config.toml
dataset = "crops of objects in photos (Visual Genome)"
train_examples = 61751
arch = "xception"
hidden_act = "silu"
kernel_size = 3
stem = "deep"
widths = [128, 224, 384, 672]
am_softmax_margin = 0.3
init = "trunc_normal_002"
residual_init = "zero_last"
beta1 = 0.9
eps = 1e-08
lr_schedule = "constant"
weight_decay = 0.06
Rows from block 4 of a small image embedding model, named by matrix and row number. Rows with one number belong to one channel. Each number is 128 + 32 x the weight over its row's rms, rounded and kept within 0 to 255. All counts start at 0. Numbers have three digits each.
After each channel's rows are labels from the 100 images, of 14848, where the channel reaches its highest value: "peak at" is the part of the image that holds the peak. Only what is clearly more common there than usual is listed. The data: crops of objects in photos (Visual Genome).
# convs1: first pointwise conv (model.blocks.4.convs.1.weight, 384x224x1x1), inputs 56-111
# convs3: second pointwise conv (model.blocks.4.convs.3.weight, 384x384x1x1, transposed), outputs 55-109

convs1.147:158145170097083094211103066104146118142100137094122158113128170127133110145125125139079110083099129180111129178035059174123150095123149105101128124176143117119088115186
convs3.147:117151157128104102149219135208058144118141058101141073095095124098152079115124116149156145097093057079097092148139070132099161147091156147180187136138108104040064171
peak at: bottom right

convs1.322:165122145132132152042105157144129108131098098203176150115141086168132167106115070187131171074122167107181159119110139110132172108127098164077109121167154152169125129175
convs3.322:104141234157179103118171073124107189133195169166183119117138139114132152098076131100144146112161120016168106119138114121178137161161149113103145165133103093121162152
peak at: bottom right

convs1.302:138157139163113169141139137092134104134136093153073121103090144128096102131122083107131119083106185185129123082202139087160117103143094183192136153112117135169122096073
convs3.302:134068124144142132143123124080071104119145169167072160189072154166167162104232099101139193170155074123084166139082095157115128074116118141141099131091144161131180111
peak at: top centre

convs1.353:112184082106103187099151165117105181121114094167119078091062140117107158118051150089112095133138147064092118115153130148176111124096133073170076135123140194086164146126
convs3.353:115120094183135144152105142159104168116136158157168143133123105106124156148051144118148149205173135102140110126177123139113179070100145120156144088096109140112119175
peak at: bottom centre

convs1.55:129130130168146119127125126121106152104126036088098163123140179136079113142107159179159148153153140123148082129126145142158143094118124122141176094100168087105128114056
convs3.55:130138092149106127092155177102060145121147134168145090153185107090086151091066102098104160145132182103040110117160155106067151186116129133107112179125109110105169097
peak at: bottom centre

convs1.335:124109076084121119092094136135166117092075048100079105085152183125086126116116137164144118141165104104067154136152119188144199114140105154140110127127100115069117114189
convs3.335:072127145167065129144080162075123072087100150149113093153097118083053130092121113086174109166106143089099163121165131123130112121124101149104106134098119064144117134
peak at: bottom right

convs1.40:138131147113180097120096112105096139144134120123112114162164173176140148147114098155093102091098158121175117145126217129158168156104053122166127112141114084166139120101
convs3.40:129153142120056114178153131103127128083163110185100142095155092115164166132152128118097175147133109151108139128084126183140161135105194094131065154118128112169117114
peak at: bottom right

convs1.368:167136150108164099096121146122149149129124102048110112157074114146154112101156190156131141042112127141159105144128082142155128164166151137156144102128115115114169165175
convs3.368:153137170114203150093144081114147102108121168144105169107143198168154142151174139107121104113111096126117129101131145228140095100079100170132124161119125139103127146
peak at: bottom right

convs1.149:143120154079125147200134158160190094095160131150112141177126198164095058116095172120097156136057098146093088122145107066144117181117136135140096086138134192114179134170
convs3.149:127144151126115168129168109152124098157069146095148133034146101144130079160144169151126122102084110100121206185106114161181098147118141097128163111128186116094125111
peak at: top centre

convs1.193:119115109106179130111135163160145117068134187094162177151151154046127078116124110120130136128118173125114087097117185045138141117131116173091121143121178093170146044109
convs3.193:184135087120144119202142091084116094131158157120131115065130155122126151074126164098118119109123160105151154154123135101116138098167107113116072150093159099090151040
peak at: bottom right

convs1.95:118172117166145132123142128072142132119112112120148131149116134132122147091098177141120176156132130125105132134124083162105165136152162155160150098147078139144137000109
convs3.95:089172130152128053136131083117132101132161066255131119129078119116143149093204103142076161109144241131158153189088155135133198080175167116190093100124136141081129122
peak at: top centre

convs1.230:162102105133128132168102099147102127079121146109164147153170141126148201106163091132122138094145119113131131140102197112169135164137149089140119120105163159124128111051
convs3.230:128120153125126145069101118124128085122152140113172130111109107112148135070148135119147138192117085162140118151103098109169127156138161146110124110092165127120154125
peak at: bottom centre

convs1.181:138150177103126131164101141154208076136099181096115178146098103132189166072065072100090166135107100119069143159156140139112130164124148154113093123126140095113161101155
convs3.181:177159109150123128138134112132103148173120151110113137142085141137143199131091153126161041121063137122108147128153120113124079142210120058106149160134052089132136123
peak at: bottom right

convs1.183:143154128120138139182179119140111144087133147136115152145152093102142085136130102154164170106127096120166163107225146090109177092089134164176140180140110115121120158072
convs3.183:127112141171089093180107150145121119129112123117173128199121138105134084134166097127160120073132174106160105129135126112118119128141098130173102118107119147140099205
peak at: middle right

convs1.19:080137137074142173175135148126160116117112137131144147166142149104179109086174127154140111148151109165157067131059090159140159094102104117138208158127155140132166100107
convs3.19:188099118130082125123132106109140139150132137114105115084136030158241117127132129151097059129118145154129138145189087127145110117174190188161213135178157120112117154
peak at: top centre

convs1.63:098146094224115115177129068153160079106045101131092158164168143076117089136094077125085116069125101114111115195117114111175185137099153108150074155126090143098111092057
convs3.63:132122124156146130144136096101130102141164163114096118102163183051124149130136101160104120090107120125150138105100118196123064110165194133162139169130139137102092123
peak at: bottom right

convs1.323:139122119127117122164085140107122118213172136087000146095100103103165146173115062113123114164108081107141142154081171175158102156117120133143123145150087153179121135140
convs3.323:117132150144171107102117127110098130096071138110142096116116147086100108132175092125169132090083109148183146190126118156126076108149164112072111141151165103148103184
peak at: middle right

convs1.64:149150157084082066152131092138147108150075145105169138159146125142120173083077158075112161117175136153115098142079146123114148126124167149104179155125118104161104097135
convs3.64:160134163180117132214174131160117132113153099184154150165084133118147150150130122087115091100131136182142078087086133189130174134132089104159053132048129120168166091
peak at: bottom centre

convs1.309:128188138144167136167122163134093152115123118124118143129147127081117126190118104198135156118092213149105152144185115110099110096155160172090074082060098170140135161096
convs3.309:137085077135117153073126105193061159133131114134120150141161176169126128170133187104095113132057140123149192122118116082108106142198112165140121131161095141127065208
peak at: bottom right

convs1.118:110145114121134145042146170140071103102114097086121176094124147146139135165136102138135131169097126085173130140087104177131146110064099104158190132119128134123097170157
convs3.118:137072171154156143200119111086083166130164112169092117144131169115116071114157127105165168076132109067155170164104141135118160061112085098128088154118171155131134130
peak at: middle right

convs1.255:122098225113130132094119124076162152128107090106100085137154112098169141132106194146109166077105117066125185113098181127131134100121158077138182101112151049121091117099
convs3.255:145150121164103142157112136156118089113159125121128073176107131101108150121070097140149077122110181121141060162206106146096093119105122152118189084156191114095146148
peak at: bottom centre

convs1.373:164137168114141099170149182125100127148095152171134110152121062104141133143163113148115084129164133139137156151179137103109135162103145110109116138155167126164122101144
convs3.373:173125150097172151102110136124126143103122130152083120111152158102194123103124124139083147130056142082179178119082125164161128179081111146118168080142060089170092146
peak at: bottom right

convs1.330:148109107091126118163083126123160122140128137140150144196143102120187100118054127079143098164135172128123145094095163123164160132134142151167111079147101133135173115112
convs3.330:073154107108105145139146099124139143162156153131146078203112171164151133147128181172162118114122148134123141146082149051190084136155126173131196156163171153065110158
peak at: bottom right

convs1.49:133124146196110147105073127104104180109149183161108150113201168132114098116110164093137156143129160096136064169083126111142183180170098131149096151108186074115202147149
convs3.49:138138110115116157107098179146118148180156095106144124140104203169212138183125146142099201149090052149057165129075077106088135165094116148164109093120140106050111101
peak at: top right

convs1.316:128172117154105158161102103115117163181174171143118112118117180077102121115149122092084128068178115072151138110097101175145200160098099077160179110112095079119127112082
convs3.316:088147133182081127157094097082149151151127148107099138159131131083149117147112110170095109145111132102163118126101119064167165102106165130118162080127174164171130144
peak at: middle right

convs1.2:150178152155103109119067160151098115131088176103139157108093153146193123172125152103142159058117108096117162142041121125196125134074144172153124106142132100082157099138
convs3.2:088178113134127123082131135157165150134120161139061104091156176077152117096194108170110128188185133115121135197152187137137122111138119160140094130167154166134148112
peak at: bottom right

convs1.87:130156158103077163092107137168117113142100127100127132117080075125139138175115167134130126194174013138154107146095139103134079129160128154087070123111099109138121145137
convs3.87:161102155078125124163097137149126150152129103000114091134085139110088126080094156109184154213156137073076114153136139137119132143137114096106122102101111068083175105
peak at: top right

convs1.321:146187165067187163126120159096102125106142221135122093110114184083168043144092098157139148097092199174185121154098160158139166101138127103121137080084048076070099154109
convs3.321:173114125153136128103125122074099176165155110084167097133184130137172128178053128104134169140126119140100120099108160093119169091132128129109153095081087111090115089
peak at: top right

convs1.34:111124153136149146114106139160117098142135140076155138136165120092164131125131116066076090173155149120090134098119109105108107166124109144112098132131109087172128000137
convs3.34:125104157084151103244121105103135132135118047117162135117105102177131110094102152169130176133172139107185158159092103119118148128148075085150096102112164108113144074
peak at: bottom left

convs1.69:125145139094126108105174125171078180117098159072108130143160124067150102144080118149149108115085137063139173165136133119136102143128200156097157169142146091091133082144
convs3.69:135144160082133069137128173135102077182133188104143136150097160090130160120191122143110113058140188132180118158068209155177158052159134121119138199111142140102118103
peak at: bottom centre; bottom right

convs1.205:143098092085079110151124079132205077179126136104127110125117142141082138163169119117134169111129171110164114090160116132123151144173147083135134179143149106106143130108
convs3.205:113075165151093103144160154134121102142098108156139128095120093126157151152099077066117111193144067124144139121130152159184112089052173131157097127111172131033163107
peak at: top right

convs1.114:113141139077124165105109072057163097130118136119140161123152129119123103164112159112146059132117192124110141105152147125134097172136163081160137131141136148177082195143
convs3.114:119167082093193158114122119155178139106098124087136096105123115139128098181138102115121140116120126138104147112154095120071073154030097124157146076176152116107177079
peak at: top right

convs1.58:112108153146127145133108082118176110117115155083140103115060166114124159152087111134156131083102131101091143124103147105102120108108111119162144102063173076125109157159
convs3.58:149175136151179131102140108150158129098103132146171139101108151127180144097167107104163094141228111191114115139129155135094111081168130104130118140168109124109057142
peak at: bottom right

convs1.144:103128103132174167235132061107137154064167128134101141146175118126156128125094133130094147122135164154155160136145117167141103159098163114136105151109133206137092064134
convs3.144:125138128066138123115125132126145105111102125051145139153121102142124162134056140142127109230145108148081127142126128105084124194103139124115182117167132131064130054
peak at: top left

convs1.361:101144166130155120176102142131137163074102080178126098139151124143082043094127113162155136094138097152115125143120145114139121145147103097119140125169142144166171110156
convs3.361:107156079126106056092122093143132125175100183255136108074123133122117208075073124153091156181148067151102131163109135125102155119136092119157097117111128168112099074
peak at: top centre

convs1.275:115140111117165117137169121151161199111123125041086131136081138093115113154076132126118174143122128112092126130140124155104169132087141094142123112190155104180163141090
convs3.275:121080154146142137151137113140083111177075166141116155078111095075130111116099096192188104150169103079163175157099092114117159082165120091103158089123187206130157141
peak at: bottom right

convs1.156:106148123127103202167142159145076212125095050135094142098164117061108149171203130161082138134103151121095088073144214134147183137165146144117119048145163166121149096105
convs3.156:137177142112108084119131110135137093130119101094041137096197130122116140113138066084145146157158128138153117110084147086168104127090192070113098108135137147141119107
peak at: bottom centre

convs1.84:134112068048141172126190148152120126121121174125102166061170148093083153175076093174150103177093122133121098108120180130117076094114176143159159125164111107070172117156
convs3.84:090130118120104153161134167187130159091112097163183085150181118137111121134039126127123082108095182132191154129166112143090125175064110134148146129182085133143165067
peak at: bottom centre