config.toml
arch = "xception"
model = "image embedding model"
dataset = "crops of objects in photos (Visual Genome)"
train_examples = 61751
image_size = 64
crop_scale_min = 0.5
horizontal_flip = true
cutout = 0.25
targets = ["object"]
num_classes = 300
embedding_dim = 64
norm = "batchnorm"
hidden_act = "silu"
depths = [2, 2, 2, 2]
kernel_size = 3
stem = "deep"
widths = [128, 224, 384, 672]
am_softmax_margin = 0.3
am_softmax_scale = 30
init = "trunc_normal_002"
residual_init = "zero_last"
optimizer = "soap"
beta2 = 0.99
learning_rate = 0.0016
beta1 = 0.9
shampoo_beta = 0.95
eps = 1e-08
precondition_frequency = 25
max_precond_dim = 512
merge_dims = true
one_sided = true
adamw_lr_other_params = 0.0014
ema_decay = 0.99
max_steps = 11200
batch_size = 512
epochs = 92.9
lr_schedule = "constant"
warmup_steps = 2240
weight_decay = 0.06
adamw_weight_decay_other_params = 0.01
Rows from block 3 of a small image embedding model, named by matrix and row number. Rows with one number belong to one channel. Each number is 128 + 32 x the weight over its row's rms, rounded and kept within 0 to 255. All counts start at 0. Numbers have three digits each.
After each channel's rows are labels from the 100 images, of 14848, where the channel reaches its highest value: "place" is the part of the image that holds the peak. Only what is clearly more common there than usual is listed. The data: crops of objects in photos (Visual Genome).
# convs1: first pointwise conv (model.blocks.3.convs.1.weight, 224x224x1x1), inputs 168-223
# convs3: second pointwise conv (model.blocks.3.convs.3.weight, 224x224x1x1, transposed), outputs 168-223

convs1.78:132081179168108079150076153143170099198227110118132155153114156138122137153145129118122102142103117171125133099097120123070136151116162117091079157146153131091118166170
convs3.78:105180184195128138119163166163143097113134105056134129065166045170141160108097120101093094141091135107111093165153172187131166157144145138132097059139162112136113097121
place: middle left

convs1.203:117175134106168127096120187110119058135100099101101164082109098122087129126109149091136130098082090168068079103155211139082163120131095117119094186125117127159117141123
convs3.203:065151107128144113113068087126133078139071154160107233091179128147144149106130125117119199077206178093101077129156053155169121101098179135125098143067112117177166132142
place: top centre

convs1.189:094139137111099184138099168122142143129145151109069116189083089149130093120134192130130150130178137097150089114118095136172138158103156094102115132103115188162172171160
convs3.189:152112177115114127176209171135152168140140139047130168136108195117129105175088132105106203123117155199186153170128093149148161072147188060057087125189126108141181124087
place: top centre

convs1.60:105128095118125104153124135116138168214087124172165182146103086115086157154158144100135181135109156114144107120133083086126092121157096143090118144105098128135148105091
convs3.60:122132122201147131138163128207128134148138115124075109109152099098065156146147167087113127140157091117158142126097178129160113128215090181165135151156153110114145126136
place: top left; bottom left

convs1.119:190195153132142186135164146113145166128127128124083172103113121091122143192116138126109129097144140095131142127124088137130081149136148146129137113151151174173129134108
convs3.119:102200144128182133096172127105156167123099176158196134121115104101165122164139151144099094112141129131108124138100176150110109124112096137124135071101134106135149055133
place: middle right; bottom right

convs1.10:183075104161152071134084094110115185112102122064135133168133192098158153099086125000101153131117157151181159089164132129147126135206181149104156163201161074147149112138
convs3.10:148092108140095112121110153122112150166160124214132137117100103131103151094140129193141102109177149148160147119068120123121081126224129146169109141105126197108090120122
place: top right

convs1.110:124100116125139123089196167122144143137143130045078088109140088124086127186218073104147111132187157151118137128119088077150076051176101098132180142087143156205156117149
convs3.110:141124195137141149097102144130132130154190062116111112131156095181145137068122135159105142186140129117099120135156126153067078100118203102173139102105125117190172145115
place: bottom right; middle right

convs1.73:077078098124137097147074104145059117121116129177101106119103107131129142129166163178055123134116113170100159117133093137074114167151163130125193151126060128127133167088
convs3.73:133138127159074091141083183110079180194124130149170114140112126112111170094089077142098140133130104119109112113136129136131114154161169130094063107142135146138132133112
place: bottom left; middle left

convs1.212:107143120117099110124146034072125126119107154139168094105127123124119168117104098116157131141212096125090155070105171095117089077126131031133150145132157128148121108116
convs3.212:124082144100142133099157141122072157129078168091066120121065152082117075106142154103092136135138089105083173146130153132128094182079168132144164083111147110113128135053
place: top centre

convs1.26:112101102137106126136166145096124119091125114076144128093195138110107142132118151093151126169111072127148113155135123099197164179120115099146174149141133114122150174122
convs3.26:141152120119117102114155128142124098065172108132149051102133105151111084117123100132122147171189151134159093108142102086158129142101114095130152138112143182169103150137
place: middle right

convs1.163:150111158124128164145105106119123105130125098173113119081101108134088133110095071139131161136112105129139115177116123043157150127168119110063154140121131145131139075117
convs3.163:135154132159172109090145137129129128114084123093114142192118164092154113133176140156107095121082155125170134116136078100109152167129161130156131199189045117126103101089
place: top left

convs1.36:159162163191128106115155131136129112162139059107203155157159154154164146088109158068127176145134095110163166125202117134192070138142141162146086152146144126119151157103
convs3.36:142124088071076161120128166134106094106122122197093152124140144144135174120129136148100097120178127104103090134097101125046096074115146110158110159117136184123073192076
place: top right; bottom left

convs1.142:126127100065129094104102093175090112060095136131129090100093035118116155164134147166166118166096114134120087125143117123109121161165109128109113123127149107095122110132
convs3.142:103171101119111113086164099105143143116110170070121130153129153100132119157060140156165147121091128091155085154154129179129171147108170139114127196137112161123172138103
place: bottom left; middle left

convs1.101:114131134115113165100094125105115107153103114126139149065065108114169113123190178138066131160155103153134108124118104089128122125150135166099136123114162129086145162158
convs3.101:133123139095082184112129170119152124124188165140123132134138103120090177147150169192155144135169183113151118109147094087127120121107135095136120147107110136134082097117
place: bottom left

convs1.107:091082112123066106126147129132139113132139134127114147161118172137095133132100120162109186123140131064147139144108067160110077148072075137156142085083149103173117126140
convs3.107:141148109088071120118119135121093117135110111099116167113131131123078113202112161190157091109138090084153148163105129101096102175127115084147197159136129112079111124128
place: bottom centre

convs1.210:186127117121173138169232101114109108080117099100161110116120125140105160169197100035142123117125160107119106124148115120140103063190151128121152106095169109200098131205
convs3.210:087099102089201146136142096122111158070086228099142105126143145122121132154147125107139164127094093177118166104145144098100146169015070135116130143109094120170125091088
place: top right; bottom right

convs1.180:098140134140104133166119070112157174120126138126139134123130136183177135190115115110119144106121074149208132099128144166102079106106127147123157150128174108101145137151
convs3.180:143150122143135101115122175091134140072173130109107149129138140091147132105113096135194148157066129153091135138154157114101115138136160107133063097138143134121136157127
place: bottom centre; bottom right

convs1.50:131180119093105179123117146077115171135146067102149184120192096124130179117164178163164167162112100131130111134119087105145130114144122065135085134105109120150142168134
convs3.50:115136132147176168099124127147155077165180255137146091163133103111094174129133088168089090122132100045119082137170131129114121127106151112127164128119185114122127126104
place: top right

convs1.172:130132153109169133134139150136135132041146101179130142151165148131140137118156156174102044104140138114106058151165130089092118131113107061166120132133130137166136098126
convs3.172:111151176147140124097124168148142079078175230127161094115058156145149101150099163158154102062071127116123169131107153109120094125187153182099088097088146132134141130160
place: top centre

convs1.148:150176164179193119189150161115163156092116132127074158082134197120116115161103134157106133121121070126100108131066157171159087124145131149169136150115148125151112158154
convs3.148:126134153100120106126131095100145134121145154090151115110112114084177116150225208118154119112150131104119136074097202130166123114093105153144106096092124144108078151148
place: top left

convs1.146:117132149098068145102141105144127146105138153151114145136100083165151139096099109132110110087122207178098172114123143138144091168173220157145142134165186170163195102172
convs3.146:121130152122060124085155165134151103101127134200143119127163095071104144114101096138075124115116138111166085142109104216148134103178102137134172151128134132172157124140
place: middle right

convs1.193:069124149168160089164127150146185217157152162117113160112101098134133128118124118118154100175155103186089116130093151129150159145104101132143133085157130085138102140129
convs3.193:149117113092119077127173151045131113137127131130178191179092104109105113161133200139111118167111135122099159167132099179113087083132115165198128162101150175166136133117
place: bottom centre

convs1.95:107125131155179125132144203100137148141178160096201131178102167157221133071105119142138067035141122140146121080093095151102178119122147125149149138083077144135144158118
convs3.95:046072152102106129109128067150113091125141166165099127095188150170134159122124104145111155146082120131124080124163108189103199075133130101152121122164148171121113155115
place: top right

convs1.206:110121118137115248162153079131130091147118196174122136128106109144129141131114119128122142123076117102129129151107123138150086098117178124150156136151164100104122149125
convs3.206:113153141125104215083154112135164141136124118175155152106129117108173169154130093085156109114186104191077089252136063163158157136170140185122100142121130136135146112147
place: bottom left

convs1.74:136121148156196122145080187147156154142163102185222169078171107091126100155161146111011165089133093066148108151106105150144125146100077115155083137116159177093199209126
convs3.74:160092180090074119163146118066116067166190073154119137178148118143145109081122112118039095123132103119081129115095105108109105075128089161118109159101084121099095187083
place: bottom left

convs1.118:117116119162122103134140152171103127099094163137148154171096116146069147156192098098115146138108116122109103123156156170154178137153125155114174101146131111180137142117
convs3.118:117151131130132135168083124098147078170088103132124164161119134113132094143117093134174155112121179130083133106137149171168146120138126097110075207166118087084081092142
place: bottom centre

convs1.186:108166121136112103133073142134168131173105114121113126166100116237142148106141123163131151127170163063130190137222158108089117093127157103161126152146163145115179115168
convs3.186:114160159163144068162135175198133095136075098127117149055119143063094127104167138146127170105105117104147116139125138128110159119086230072173171214111127131127114146122
place: top right

convs1.116:115178144118079164103116086121186134139105094121118144025113152136136176172119121151104155162102121155145108116089119092180131176123115155150150132079132105134122144129
convs3.116:119123137179196120151134105061142125077121145102149101121038135149148134134127055150089069109114155087100157136125191178137178114101064136083132135146110121102124186015
place: bottom right; bottom left

convs1.104:128247118123144128092126102125155137135105159156069124078117133113167146143135119140083126109123157154102100133096115049094120116126113117119141129109151136175073099135
convs3.104:115202118151145151132157150092137123102148208087148125152118118117171090129131124108107084142125119118132118140146168174156144105133111155092150069126114117144150122127
place: bottom centre; bottom right

convs1.145:134098135137173135129134112125136129115114125128177042107130100166189106123166130086103062092114101152221144142150111105134144120133098117141129146121189138107123115074
convs3.145:128157087139148121130081135113076151076136169147146157113146058141073148152089149127137121109141151083182140114115068152140077125129185070142128143117092165110169107078
place: bottom centre; bottom right

convs1.195:109113127130151079093160141118126161091100153116114159157134110154179113137098153122149140203144129145134053129104092149110125081126120112011099135097157104100136120145
convs3.195:173167080107092181121183178132084118078067076136136142160098153123116129155127110102061083115148127111089094118140087146113111093116081114180082145143159116186176145157
place: bottom left

convs1.156:093142129148153195116090177228178133165121113160134153122088134099202138118161136159127172058109114118166155086199131123141123101112145113255167135113143124146076129168
convs3.156:114191155168138159108127169115129090124181115119172105097120085176093146163130128126131219086172141162126153143200164084132130145116144152108068143109244206152108122114
place: middle right

convs1.123:130099109153167125130058194151126128134113131154111150109158185096153115138058107097067095135094106135116105126083146141206203119100111118162127145122152068155104162141
convs3.123:174097169110064170190083125152139120187125084131115140128147080130129104074180100164146119113114132109142192139123181106088109194120156108143172114098131144095108207157
place: bottom left; bottom right